config.yaml
crop_scale_min: 0.7
init: "kaiming_normal"
optimizer: "soap"
shampoo_beta: 0.95
max_steps: 9100
weight_decay: 0.3
Rows from block 3 of the fusion encoder, named by matrix and row number. Rows with one number belong to one neuron. Each number is 200 + 30 x the weight over its row's rms, rounded and kept within 0 to 999. All counts start at 0. After the name is the row's rms in percent of the matrix's.
# gate: MLP gate (fusion_encoder.blocks.3.mlp.gate.weight, 1024x256), inputs 86-171
# fc1: MLP up (fusion_encoder.blocks.3.mlp.fc1.weight, 1024x256), inputs 86-171
# fc2: MLP down (fusion_encoder.blocks.3.mlp.fc2.weight, 256x1024, transposed), outputs 86-171
gate.1006,257,231,156,188,190,244,228,231,256,241,207,236,147,167,185,222,201,182,167,195,249,177,173,252,193,196,210,198,193,163,202,187,294,219,167,210,181,190,150,193,181,196,171,251,204,237,188,201,194,237,179,199,180,198,175,143,142,217,219,181,211,159,169,203,217,188,222,212,200,237,196,221,247,238,176,239,237,220,184,163,164,190,209,222,181,231,170
fc1.1006,268,178,185,188,163,237,214,249,166,280,238,224,176,205,172,192,168,177,191,151,192,206,243,244,210,147,193,195,228,147,178,197,194,213,151,233,205,166,216,150,185,225,200,169,189,229,203,188,157,181,206,161,162,176,179,186,210,168,207,182,221,188,220,187,228,205,218,234,244,200,154,279,234,210,137,239,222,197,166,194,207,250,173,207,201,275,142
fc2.1006,266,206,202,193,204,185,230,251,147,221,148,173,206,231,160,225,224,207,208,182,212,183,158,176,204,207,189,170,193,241,218,233,225,173,271,159,259,158,187,161,174,188,221,205,206,207,220,180,175,269,208,201,154,225,194,243,223,203,151,224,210,199,227,166,208,227,177,155,198,225,238,197,176,202,177,219,191,182,147,209,218,227,227,137,226,252,200
gate.1007,028,160,241,240,240,196,177,213,184,205,190,184,195,147,191,274,160,201,271,216,192,164,239,236,152,228,168,170,216,203,183,178,185,216,230,240,137,211,193,223,175,194,184,209,236,187,192,129,189,185,212,177,191,199,187,203,260,208,216,187,231,150,173,204,242,166,223,200,166,215,181,240,216,190,214,217,201,206,201,200,172,213,257,254,201,180,225
fc1.1007,034,196,190,197,126,193,246,157,143,199,193,206,166,236,187,163,213,234,161,175,155,194,181,182,215,176,178,237,151,176,231,235,261,155,227,181,216,196,181,168,220,214,208,184,182,192,216,225,208,201,187,196,192,175,206,174,195,212,217,185,208,217,206,171,173,254,173,197,206,231,234,160,173,177,215,221,220,216,216,183,215,220,159,187,213,166,209
fc2.1007,034,213,233,191,163,174,193,171,205,152,162,183,205,182,153,169,166,278,220,164,231,179,159,181,194,190,149,117,206,181,226,213,280,166,223,185,220,199,179,204,209,188,199,239,174,210,211,236,222,179,227,170,180,220,263,197,160,215,211,191,202,202,194,151,247,241,163,189,183,273,222,158,162,166,206,205,223,296,249,280,201,193,195,247,171,279,239
gate.1008,012,161,234,210,208,214,170,210,192,220,197,188,161,222,180,223,177,179,204,175,190,199,127,222,233,277,216,176,207,163,240,227,168,157,168,226,159,194,201,199,154,198,158,192,210,166,154,209,195,196,226,176,191,167,190,222,192,160,169,225,235,230,190,192,124,194,112,160,248,256,167,130,189,191,169,199,182,192,212,191,230,151,166,175,262,190,201
fc1.1008,018,208,248,251,208,191,127,188,192,187,186,196,207,224,193,269,151,196,248,204,206,184,210,181,201,207,191,159,253,237,173,215,164,196,204,173,172,248,214,206,196,181,198,252,206,193,179,158,201,226,189,157,182,237,186,214,222,135,167,221,212,239,210,198,206,159,149,167,183,234,210,200,187,195,167,226,170,233,180,220,200,180,247,233,207,218,228
fc2.1008,013,170,241,255,218,195,183,189,175,160,226,230,172,247,163,229,208,154,215,160,152,195,169,165,196,216,233,254,251,169,173,216,118,218,182,207,156,190,228,180,183,174,152,218,208,189,178,211,177,164,223,197,168,218,199,228,228,177,174,94,236,241,218,165,134,182,211,176,188,150,183,221,160,161,249,158,195,160,186,146,198,213,205,195,222,177,212
gate.1009,043,201,235,208,247,183,255,251,198,191,251,144,196,135,238,238,209,194,217,212,222,157,119,228,202,227,201,177,187,200,199,230,180,215,199,273,154,175,235,199,184,175,194,211,190,201,187,221,222,196,172,229,213,221,177,236,264,290,166,198,202,182,171,189,205,214,149,194,243,181,240,159,185,240,172,165,216,165,186,206,236,232,233,213,191,185,181
fc1.1009,046,212,184,179,157,221,136,177,232,218,183,195,229,224,196,181,200,239,183,197,212,225,233,178,220,215,193,194,187,217,245,142,233,162,181,207,224,199,197,212,234,201,181,194,201,204,219,195,246,198,168,167,201,189,220,199,150,179,254,166,232,209,193,213,235,222,309,186,179,207,157,219,263,168,208,217,197,244,215,235,151,230,194,257,173,223,171
fc2.1009,034,205,239,219,191,202,225,177,146,217,238,215,216,182,206,181,206,192,188,190,210,184,144,208,167,176,253,206,191,224,218,205,211,215,225,191,184,139,174,211,181,197,212,208,209,180,204,198,201,186,175,186,198,192,209,190,208,273,178,177,197,178,245,222,172,198,225,174,209,142,226,139,170,212,175,262,229,261,232,220,140,242,208,199,142,175,212
gate.1010,042,283,197,175,252,155,219,207,205,162,199,257,198,199,179,225,214,207,223,220,262,172,185,210,201,174,178,161,214,264,201,215,207,214,221,231,177,227,187,214,236,198,200,296,203,233,207,241,166,260,154,203,232,219,184,201,219,244,181,234,210,138,218,220,244,186,236,172,180,214,199,191,192,203,220,160,187,182,191,201,224,247,216,162,231,206,159
fc1.1010,047,182,233,248,224,263,216,195,160,239,260,128,228,198,199,187,162,222,166,202,218,193,147,130,162,184,209,218,224,176,229,170,167,208,153,156,246,206,178,193,171,224,207,190,153,216,204,218,224,155,226,197,137,185,224,215,195,189,212,104,201,202,174,219,176,246,209,211,212,221,159,179,219,227,182,200,183,251,174,175,167,215,190,259,239,186,201
fc2.1010,034,189,206,167,200,159,201,192,173,222,204,248,183,204,167,212,227,167,207,210,194,275,223,191,235,203,232,255,185,166,187,213,193,209,179,210,172,130,241,214,211,207,149,181,247,240,174,161,198,233,242,237,200,238,148,185,229,199,248,177,195,197,223,187,166,211,257,199,243,189,216,164,255,185,212,184,238,215,225,184,192,234,169,184,215,202,213
gate.1011,140,234,199,242,233,188,174,213,194,186,207,181,226,241,141,209,255,211,212,218,174,234,201,236,254,141,232,219,230,237,232,165,197,197,109,156,170,206,193,217,182,220,199,218,191,221,197,180,182,160,146,190,192,211,149,156,187,178,181,261,214,159,165,213,199,176,174,190,307,228,233,203,236,142,209,187,195,191,199,175,181,228,219,211,234,217,171
fc1.1011,140,219,203,237,151,202,175,188,224,217,197,131,192,199,165,192,214,209,165,222,183,237,203,184,248,161,191,226,194,222,178,183,133,232,161,170,150,190,170,204,176,200,204,238,179,216,195,140,148,220,224,256,176,178,155,164,201,160,174,233,173,179,180,213,208,212,127,202,253,220,182,213,218,175,193,189,194,194,185,150,156,255,244,210,239,233,185
fc2.1011,119,206,200,228,151,248,190,197,216,197,211,200,226,198,150,212,165,224,183,206,110,195,160,188,284,212,195,216,225,216,179,156,201,181,177,219,193,182,227,200,231,250,175,242,224,197,201,174,259,191,184,213,193,209,198,194,151,186,217,229,190,232,212,215,180,195,217,185,209,165,182,168,227,196,200,178,212,192,193,185,245,173,196,184,174,121,210
gate.1012,327,166,166,144,181,207,217,220,160,232,220,211,203,169,182,163,200,219,150,219,220,190,207,190,231,232,165,239,190,175,167,193,216,207,192,180,265,206,197,231,161,205,213,173,219,189,192,230,277,244,179,180,201,239,219,185,146,173,167,252,214,221,203,185,228,184,215,188,221,171,161,210,263,236,183,254,194,229,203,195,123,172,181,192,198,208,209
fc1.1012,298,203,171,159,176,193,194,195,157,238,202,193,210,179,198,136,191,199,188,185,219,187,210,219,190,221,144,259,212,162,168,228,224,159,216,225,246,239,221,243,205,211,181,180,227,201,212,204,234,203,172,196,215,186,235,171,163,142,204,222,216,181,188,214,239,171,191,186,163,163,144,224,228,225,177,262,179,200,180,185,156,168,207,174,197,191,217
fc2.1012,380,237,197,207,207,212,209,161,189,162,185,204,186,204,168,197,250,188,205,196,171,182,165,162,247,186,183,171,206,225,243,249,172,264,243,168,225,215,221,267,200,213,212,182,215,183,190,213,211,149,209,232,210,251,206,221,130,240,248,201,205,234,221,234,146,180,254,242,152,215,185,254,169,187,195,209,219,221,264,155,281,199,203,189,205,165,177
gate.1013,097,237,166,221,193,260,223,180,143,158,215,142,161,222,205,125,183,182,142,164,162,181,155,188,204,234,208,211,187,184,104,187,199,219,244,231,210,176,197,182,222,225,232,191,196,228,217,233,178,205,189,149,118,214,201,147,233,201,179,177,184,175,188,187,167,184,170,209,216,157,185,152,192,195,211,206,172,230,219,166,188,232,195,190,245,216,223
fc1.1013,090,151,237,172,136,185,194,202,210,273,204,207,245,203,210,247,252,219,259,179,211,181,277,202,184,198,177,164,208,168,257,214,254,172,111,171,215,220,210,222,212,160,199,205,218,139,184,165,229,169,240,229,231,169,222,267,144,154,192,161,213,253,176,210,223,211,226,202,175,240,202,228,204,177,190,191,197,221,201,217,197,170,217,223,179,225,197
fc2.1013,075,214,213,182,210,195,197,197,229,203,185,169,253,174,245,225,214,163,172,217,245,149,143,174,188,210,213,183,203,211,168,170,221,229,231,223,195,290,203,199,240,178,216,214,142,200,192,216,210,157,223,172,256,220,240,227,179,226,175,237,202,212,167,211,259,141,204,226,153,200,165,212,181,241,201,188,184,233,196,187,231,179,221,253,167,195,188
gate.1014,028,182,282,189,190,262,168,205,162,209,208,191,213,134,176,229,239,202,219,187,165,151,144,216,178,213,249,196,222,185,191,177,254,254,191,162,142,208,228,205,183,249,219,188,219,178,205,208,200,170,226,139,202,168,201,157,206,172,185,260,186,186,193,205,210,196,170,181,201,219,177,188,164,190,198,199,207,217,243,169,220,180,156,256,191,163,242
fc1.1014,039,219,172,205,162,209,234,192,178,216,253,205,203,279,201,149,178,212,171,210,218,215,253,185,205,181,178,228,173,177,249,191,216,174,141,150,231,151,197,169,206,187,192,187,154,174,206,287,206,146,167,227,151,173,177,232,187,211,255,102,213,226,167,186,198,227,257,223,202,216,171,271,214,188,195,167,207,203,203,177,199,241,199,167,264,196,202
fc2.1014,034,199,199,225,203,191,184,181,215,258,196,165,220,156,190,180,214,268,181,212,193,144,151,203,220,253,192,158,164,226,246,176,240,162,214,188,198,227,226,229,203,195,214,210,172,213,205,186,269,240,219,190,202,184,263,208,169,248,209,202,175,215,178,243,287,223,263,220,174,211,205,218,229,230,225,192,225,257,208,221,197,216,189,193,168,204,233
gate.1015,007,222,236,169,192,178,164,225,203,220,151,253,183,148,236,204,212,170,217,205,196,200,236,197,200,172,232,218,202,197,254,194,259,189,195,210,217,230,190,215,238,192,188,183,197,159,153,262,162,188,219,185,227,204,232,252,247,204,184,227,201,218,181,203,191,193,194,179,226,179,193,209,114,213,184,253,160,203,155,174,194,277,182,162,235,139,205
fc1.1015,008,191,245,169,183,183,205,175,226,182,168,221,184,159,181,196,215,230,180,185,178,211,207,247,194,183,187,245,232,197,280,209,257,200,145,193,189,194,168,200,220,206,190,191,222,143,178,189,154,192,167,197,158,193,187,192,172,198,190,149,198,199,205,224,191,179,216,182,232,175,220,250,260,211,189,217,157,228,227,189,194,233,206,195,173,148,207
fc2.1015,007,161,221,210,173,243,213,161,154,101,222,178,152,266,217,187,182,172,221,234,202,187,169,209,223,233,165,232,256,192,177,239,202,225,190,208,204,195,180,226,222,287,255,225,208,151,166,178,209,194,210,185,114,193,178,191,201,176,175,155,231,194,200,161,175,258,217,192,206,219,154,219,187,145,166,214,175,218,225,165,250,154,157,222,186,193,189
gate.1016,025,179,192,218,172,217,142,211,182,225,194,198,206,174,134,166,250,165,187,168,155,161,189,250,205,208,245,215,181,136,216,223,238,179,182,125,265,215,249,199,162,192,237,127,197,202,225,197,163,226,237,154,192,198,233,193,167,150,217,271,184,184,161,214,165,219,205,205,176,157,227,256,192,183,220,206,206,198,267,166,177,216,185,202,226,216,243
fc1.1016,025,197,192,190,234,194,218,209,194,201,172,184,185,236,256,196,157,228,240,219,273,261,224,209,153,184,186,158,224,276,163,202,201,219,218,250,164,222,185,200,211,193,216,250,185,210,171,210,191,165,174,206,219,167,169,202,249,217,158,174,190,201,261,161,225,171,174,190,260,240,216,160,180,207,172,175,218,175,141,233,239,186,235,158,196,156,154
fc2.1016,016,151,215,170,188,182,207,208,210,233,224,196,190,180,244,178,257,166,163,216,192,212,146,233,215,205,254,211,162,151,191,201,183,176,177,165,163,179,202,230,204,163,193,307,221,213,177,160,194,241,205,196,169,263,159,220,227,165,225,213,171,216,198,152,185,185,167,193,205,178,227,167,200,215,191,157,192,211,199,176,193,236,170,200,191,165,200
gate.1017,201,227,135,194,230,190,221,210,214,218,167,192,186,231,199,182,238,237,221,174,215,256,184,190,201,204,200,216,201,181,238,200,225,151,169,162,172,213,149,180,197,217,255,186,216,221,236,195,201,236,174,171,200,170,199,147,200,212,186,159,192,221,195,238,154,231,142,221,194,190,247,200,218,247,212,181,168,210,210,180,217,202,118,191,214,213,157
fc1.1017,202,224,226,228,183,185,222,196,206,204,165,199,216,199,128,132,184,231,216,147,252,218,156,221,228,180,168,207,209,175,221,251,227,204,164,211,267,239,168,195,219,209,241,146,179,191,144,246,220,181,223,212,177,226,194,229,153,229,258,152,219,228,194,208,148,220,193,197,156,199,202,162,168,209,227,219,194,171,187,240,203,178,165,208,176,137,202
fc2.1017,210,176,210,216,234,206,146,193,185,205,236,149,151,194,221,223,217,156,166,215,215,194,180,183,117,245,224,167,239,192,225,153,148,232,195,190,201,215,163,222,243,171,201,229,208,202,180,205,234,137,167,206,201,153,230,175,245,248,221,185,183,176,162,188,249,233,141,297,192,145,195,184,247,173,200,221,217,221,162,217,160,220,193,224,209,267,153