config.yaml
train_examples: 101725
rotation_deg: 10
fusion: "cross_attention"
fusion_encoder_width: 256
fusion_encoder_positions: "learned"
init: "kaiming_normal"
precondition_frequency: 10
max_precond_dim: 1536
lr_schedule: "step"
Rows from block 8 of the image encoder of a small image-text matching model, named by matrix and row number. Rows with one number belong to one channel. Each number is 128 + 32 x the weight over its row's rms, rounded and kept within 0 to 255. All counts start at 0. Numbers have three digits each.
Before each channel's rows are labels from the 100 images, of 14848, where the channel reaches its highest value: "colour at peak" is the nearest of a few named colours to the mean colour under the peak. Only what is clearly more common there than usual is listed. The data: photos with spoken descriptions (Open Images, Localized Narratives). In brackets: how many of the 100, against the usual share in percent.
# convs1: grouped (32 groups) 3x3 conv (encoder.blocks.8.convs.1.weight, 256x8x3x3), inputs within the group 0-7, a 3x3 kernel for each
# convs2: expand pointwise conv (encoder.blocks.8.convs.2.weight, 256x256x1x1, transposed), outputs 0-127

colour at peak: black (89 vs 13.6)
convs1.65:066174197049078206102178225120124126101135125124092141126137120115104150141209195115143101097165121135081113110128124113135127138131134145160105142134118091118099111074113134134081118101118150123105136115113118147104
convs2.65:116142157167134134144150152152095173106141208098102122139159133116153156141078106141164139144068096162171078175122132117184169155060111114109177106140117118175167094097134096141089124123110073105104126180182132172204144112140125148175117159122137085092148111092121055131110152110089106181155102156117093150156122097109140145145131120170139106088099105137120150093088114173072109102165

colour at peak: white (75 vs 6.3)
convs1.249:117120125108136087083098093146173086130059176178160137104108067153135128139148173160143095101141107102099147166109162143104167094088062153108136135150152143159156113082093197142174138210137153132115112106118141185128
convs2.249:099137117190137098081127127135100152180177162125102140126111109150159128105060117108136146188069135156182173139095117098117124112167125189153097096109083097142101166158164116127145117163114164117132144180089118109221185106156108084137116152143083138122142114186092118103113117148158181133095185128128107127170153105125069077115148145151095095125149124149149118147065129174170150113151

colour at peak: black (49 vs 13.6)
convs1.214:153118101118119118121119090136106148110104048074096063117182072157073131074121119137130143104168083126143115104146126146125117119131140160122087137054205107139070110088123140129107164101142123130117151145196057132094
convs2.214:138112156163100131107105145127121166102135146090177178171128095134133056099125149089135153151130127159057096155137147163141155094136144126116079111129118150093105110087120140098122156116166108092109129190141080152089134124156105092152171113119138137129175147145135181206080135102082131105100118129133065147112169139170068097103135115121157133144106127124132111121204211061156117141070

colour at peak: grey (67 vs 35.2)
convs1.148:128127102119156156144136118135107119141135103179111168146096118101103112147150203119123147105106149149155143132121121117107106129159138135255194228095140124113081101103113145151114123137120104222131169124126093138122
convs2.148:131114110100116098095120096152141085143126163137092097191130116114116178177100114104110163171125167126166137093153127100161133140164161157128142152123136135097126143157136166200155184156106118106152138173135101157147113183123075148133178097080163116162128035157183124093156053132081083065148112160101170166151144101090117170117178153198184124114108106115125127189091113189093132127167

colour at peak: pink (35 vs 9.3)
convs1.112:145087161122137106117142113116149121101088124132136108092160068212114194124055120128147158132109167158114092134176126103111142128149133124110130221061204095094094137100094085141097138159140119150120148132158123091090
convs2.112:110079079076119091168179090100099191138115160159131125105098140115116115080084061074125134132119096151095164134137151127056166119155107140118098157122171184080096117101148119116139165127119152126143129130128103159090140136124103153144116151081093106159057121086109135085170090102091093069087081072150146133147154169113179178146134108158160103089086118145177089119097131130146193146094

colour at peak: white (30 vs 6.3)
convs1.13:087147136145155091127168165144095165180101105135193162140148146128107134127114126154112110102145124117124120134131132097090133148132089056087189205133077114197180072124157204118108125205138134097125123147097137117119
convs2.13:188094110155149063074118147126136183255133145121113121129162092128177107095105100092147154119152171086053135057137137105148137161090195095142134133150084110127124092088134107141108181104089105102117124084165139180150086180147058199133124134131166076132126083145138098094114144089136093101156129101128095175083078104144150141123153107123152129147102099174091079116137112091121154115165

colour at peak: white (34 vs 6.3); pink (25 vs 9.3)
convs1.107:114136151088160140132116125128022147102109065114090081132125145127106089165112125145091181104132137145104073109079103048149079152124170165142119157107163134145107110135115107094063104137090126091118114125151089095071
convs2.107:082054148178128107136168144104157163130115082081112145096123107054146152151117149123147088103083083096120112105099128114139199120121173121152084134109185156124123088171178101144095189135108101132117153159146141191116104125101123180109087141131098138093074122119103155114072135156188184123138143108117147085118100169128117067126112121185146160160132091146149109124123149151089143092189

colour at peak: white (50 vs 6.3)
convs1.188:152103180159123143080155194105086125154099181108133189186133104158111149106106176104098144114140138160154163134107180132144150100142194174117195175118129105154168126107075100143135120054103154148124118118081110114160
convs2.188:067129141141116113175084126146162130130126132140180111133113074198072144092118116132087082105166152127141087135146160119114112108098128150140149147114129101143083143069133072110132160167129112067140150162117122133162076065066096088127124126099117084153097169100124138176133131131130179106121138142120062163108122094145121136132113153122132144091132107124126056083250162102127100180114

colour at peak: grey (62 vs 35.2)
convs1.150:129079140120146140163100121111120123144094118215204088069148143200115163137194123122202138090148144099129126123106137117162139158121118136202143134039109091161088121129135133134126135118107128155156165089122111161116
convs2.150:146125178124088099085080114080100085125172125086142108146113110106127050112104154098139184133108119079208141128119136077124135109121176123179170163100171103171132141150163133108130105143111184154129126120153116117125140150121083146130155144147091175124109081195208117121143125160108140118143152083126138160129118086117129102098139148089169142122110146165098145141103110130153128130112

colour at peak: grey (60 vs 35.2)
convs1.147:123105146159131145123175152095166124073187169207109193123190163106174161137089034084139111212101128137144085097128168159154150108121096121138133112079083144151093141139136126138122115145144131105129128128126152125138
convs2.147:153141185170097113120070081102140122148130120187173176087164142194113146152090079098143073122078093196163155135145107142145058190102151102111114187108111148093118121043129134140148064118203111158139080152161127094164164171073096103113159127123128117124089126164131161135134090134111141143121107104161118118117125079111161095141088111154148123077127097131117116152097072181137104153134

colour at peak: black (44 vs 13.6)
convs1.140:196151126117147208078102171111099126175143127069087063131136124101142124124136124131075098134126126079062138143156134076185079141109120115097158174126119134106115162181155139128110135130136152114092098140117043089131
convs2.140:136050128147102112167152096136111123124108181120075179171192067085168087092135119127134152087124120184100145115092111125145093165185135154153071106107120124166234146121158187091067137144103157164128150125119126163129115136168143126149122102172123131129125135093116162103114141095145127140091081118153115101131109097095120110112074106096104167141076099104108140106133141147080156125154

colour at peak: white (56 vs 6.3)
convs1.236:103116121121120109105124118106095111157097149109177197136125143130170062108073116109077095113093152129198225142131130115136084115067124105106165140117145122121149168138105169187066136135089152147146104117154147094073
convs2.236:131144097071138162143152131118107144125203131141141132092114071130087119128159079147178170109108136071161155096155154112125170073181138123116152108096173117125111145150161102100126139052097130106129107127104102114118101104074163137177122131148140069142127080120087191145110126038109157142096132144125124191125163109091102131183169157107114126141133089188140222132143115147169163136137

colour at peak: pink (32 vs 9.3)
convs1.8:127100166144099122123162137126097113109132106126098141125089099102129134133145119186102187139146158139155132112123075078128105055126126098150143092108088100134164052120155126066170102171176192208152163096166162132166
convs2.8:094152110093097077125185142122110109098147087169119162092097119167107113155158127072069117128124155214164107208130112079134148142187157107035158117096112139197122108140128110105138086089152050139138109137153180096213118142141091168116114115161165131137138080182134163091160118141058168118147125124079130117172118167074127098177189160125127095130106093061125149084125193138124108082150

colour at peak: pink (26 vs 9.3)
convs1.223:149153086155129156158132127136081094195087075188123159108169160147124126148177139131086103143111133136161115140126100115147113157145133141119133107144107136116133136073055154057053232167134127121149112147114078109116
convs2.223:125116204095122109132108171083137099133111142150109117151118171069110138209167117152130141180129145130103187184140162106139098116129138119089080146161141176150127142127126057096132174091065161137194085086123199196105081135050122122122121174141122087139114122163078183120097145110175195094082140152144146086105169070145166123111125123119113138155096144160068126128081095132202206083151

colour at peak: brown (66 vs 31.6)
convs1.203:125034095137120208153171070121108154165082135125135146161139174127135140160098187223188132155110096078107123112106110151143150117117124122156154098132127104142155119150144125144118096133113100110075143118180183153132
convs2.203:153099115135137125162070082128072096160096104166124148175134201099122125069050120098140131161126110105099133101126095085069123192145110091153142127064092056138095113146150112160149147100187134097175132145172226112115100129098122147082135072124134103126153137175146133131141125146159125200113144179054101112164170112105098096093129084148128115052173122144130146177127157119166167133086

colour at peak: white (42 vs 6.3)
convs1.153:087128114140071136148147188140147151159106138104119132133140149167092132145201239113116106149122126133106125126108102146074133107125125151083084068155096060076050144150114132105110129124144100103132094136143135194131
convs2.153:161144090105170135102083092151154152125164133121118159080082203130134101114144149151076110120115077133151148125139138182133156155126066120153137085143141162136152096101103103138128070134124188120154141145074142113148081124164191099123086139125120110150114123141150214128187152062230185163079113117084100158134144196097081093162078095112121124134145123164153149092105157148133072094139

colour at peak: grey (62 vs 35.2)
convs1.122:085123160122116188065211131120135122140104101124088118119109117099168133129159157132167149113105214136163124117096091108138156120232149142161114112137108134115146118205102102139143117222119118145126144138123114111155
convs2.122:119110090153146104105110135207137071171144129141204156157101189151135121153173069106094079064150142131148119115168109106103150159152099146117132132157098155143124086122109124141075110141138081130091075111134107064090126097100105035133120151095120072203121073160071129146091193102136117189134164101110175112126111125106120135179157099092142132101128109141114129055130085151149167159149

colour at peak: white (31 vs 6.3)
convs1.152:093134162084105183139197138115134144140142128112091102101115169097131191149115139159170122051069197192183150101113099128105124113104139160079049087153149112134111147144102066116138137141129111158132124138127135087131
convs2.152:100138192102153117135054161139138124060119115122090097188153151161116070175134134099141135134080159090106081166073056131087101147140206095109097134120082058142134097082121153117126171150116137109143144105149127126161123134163209193083098131203141093160129139097128158110126157149185123141097111044077139109098113166165146089104132136155108123193092106162164164147098122159135115113127

colour at peak: black (69 vs 13.6)
convs1.95:139152146133104146085148177164086096139121088137103098142162119103104073136077129164149118112167078138125059117096143140106121120116123131126091184105081062112118124126185101096155128200139091125182131104187111188183
convs2.95:131122172116187123153162127128103107119160066082165119125148145104134173140124089135127115145160053142135145170113187139157137100115121140141071114159201125139128144130095122088124151132047125175194049158163126123111112127156075141105080147078072091081149104113151154168132107155125106187113095117130077154112215168084130071188125124166133138116142143172144138104127119112117133131160

colour at peak: grey (60 vs 35.2)
convs1.68:154105121151116095141078117143142138116125155109083151156157151080090112154077113113241130113097121112096096116118134122170120152112125090121136103111124116211139109171175151100138097185138158137167105122153141225165
convs2.68:082130116076087149156115160139134085151136124211112155081134066158146158199140095120125170127123162165175077065130132116108200115084086142115140128122165101159161119140143127217103145154092142141137143137132065106118110122140117105132132141130165130140150123158159120144157127058150122184154087117095151132137162146178058057155131128137120109148185116124137158113205120112119067133132

colour at peak: pink (25 vs 9.3)
convs1.54:152120123120169111094138131111104189101144115091160101142171154084108068116108082138167131132133132094138117113108167126115167156091188103115143130170126095071123086135158142133145094187111076068093087103056068085092
convs2.54:088061157134098149173179150152127092123176124092150109129064126131162161189205089078138100126063114165137129133086174160083106120123110145161158115169064113152105126175184126102095124125114115145201134109142098170100109093121131161162136161160094131113193161058158114101135174103118121142169137128126108087149141151105085123193095156136082161114139151075158131114123110130122174154129

colour at peak: cyan (35 vs 1.1)
convs1.48:219173148097115176144121121143099183154149159134102162106124145138099114170102068161138129108094114136150121172162114103086083167149161073129143137090126136162128183083138068157086092095116137093135071125089101081114
convs2.48:153135157122146178110121181101146115143152115128105155095096125119121074149132099071138159076087110130153158142113168122111165097091112154124189132129113131111178183097095148136093165125110107116095118205146200089076094095150073142113161115113117096114094092109094094141074073078121089065129078095130170173104103178137062078087176167087144166122107167106086130066118101113094149133152

colour at peak: red (33 vs 0.4)
convs1.41:072147114120090136137147126133100139149129140140122137180153139148114148124116128130190184205072160181217178154174109123135152195131127145144160133160125100103078132139068108120139106149174139161180129171135139177155
convs2.41:138069147210178092148149141153159175084067093088143107090152129138145127141145080115084149124113116095120113128118147112124133168090121107060105205110124110135101070120149142140125125123109116079143130128136078164074076095103083160138110163101144164109116097100132084121093106068119119079135110112111145141118101127078080150079138135187132144196121084110154163128161195097109130112154

colour at peak: white (39 vs 6.3)
convs1.184:221101152121124166137168138139167168117112200131153155121190105150110112135168184105089137075098071086088075153116098132123148139185089115153109134123135151140070087130112080108180139130173133173133117145122112111130
convs2.184:130189144120098167128113183127130132099148093106129095138122122105088067152091116187152112136103084083130127136135185156181146175080071086100167126142192045113151154143124084150103128118187112098165139140083124143108169081188117151173158094140119175130135098099183127136151140105119091124079130119063106144144183150067086171159061145122130131100154149178109163130142144144168092052113

colour at peak: black (34 vs 13.6)
convs1.51:096145171142104127133095059153110151160144143149033131080137144107146142095088090121121162114093076127125081161106142117156112123057083131108101123115203099131171130131089113148099087078107144141156109105087068093111
convs2.51:147117145122074142159139109091106106138117113129105145106109135190086111170160160123149131096096163107123112095134114117124105175168124101169097104069102131102167094101093136199109099063130130189072104142146062121111098160136123152188144097185157160100145201144121058106065071145164134177160080118155019174130159127128149107100158078128077125114159120146097101111121142151165076101109

colour at peak: pink (28 vs 9.3)
convs1.137:097125107178083181102113147135236181140100145159180183104124123135146124119124129124187151178130116121154099120118097126106147139134128140125121126113115161143150173132189105161116093076122166187139129091106205119183
convs2.137:140161120175074092141168118105087082123116089129130056149176114136096139124105168078110075127118155120096119181090104088109086144152109121098106116123154160094171140139047127127160080120140082184202107118121109087125111109148140120099106128093124179123169154170108106108093098185132110105072121150071134196126092164139119114148107108083104102097188126134198090076187147090053161119068

colour at peak: grey (61 vs 35.2)
convs1.151:105137112147138105123127154140141117115133131186175094147129111103183131110141124141106087067129118138124137107133113105142127118104163186254204180071124108131047123138132128122126133142152170165185153074136112133120
convs2.151:136067144106097135123161100152097071096104177138156147090100118145114133123147110148082143116102169077150099130071130113106159102136155189169183087144108129118135149104161086173116162132123103170129147162100053138132088153074100159136147107169131125095170138078175135066099074171081063112175166112138097145111123088142146117124168105151121137116158160144097099194108096129126123134125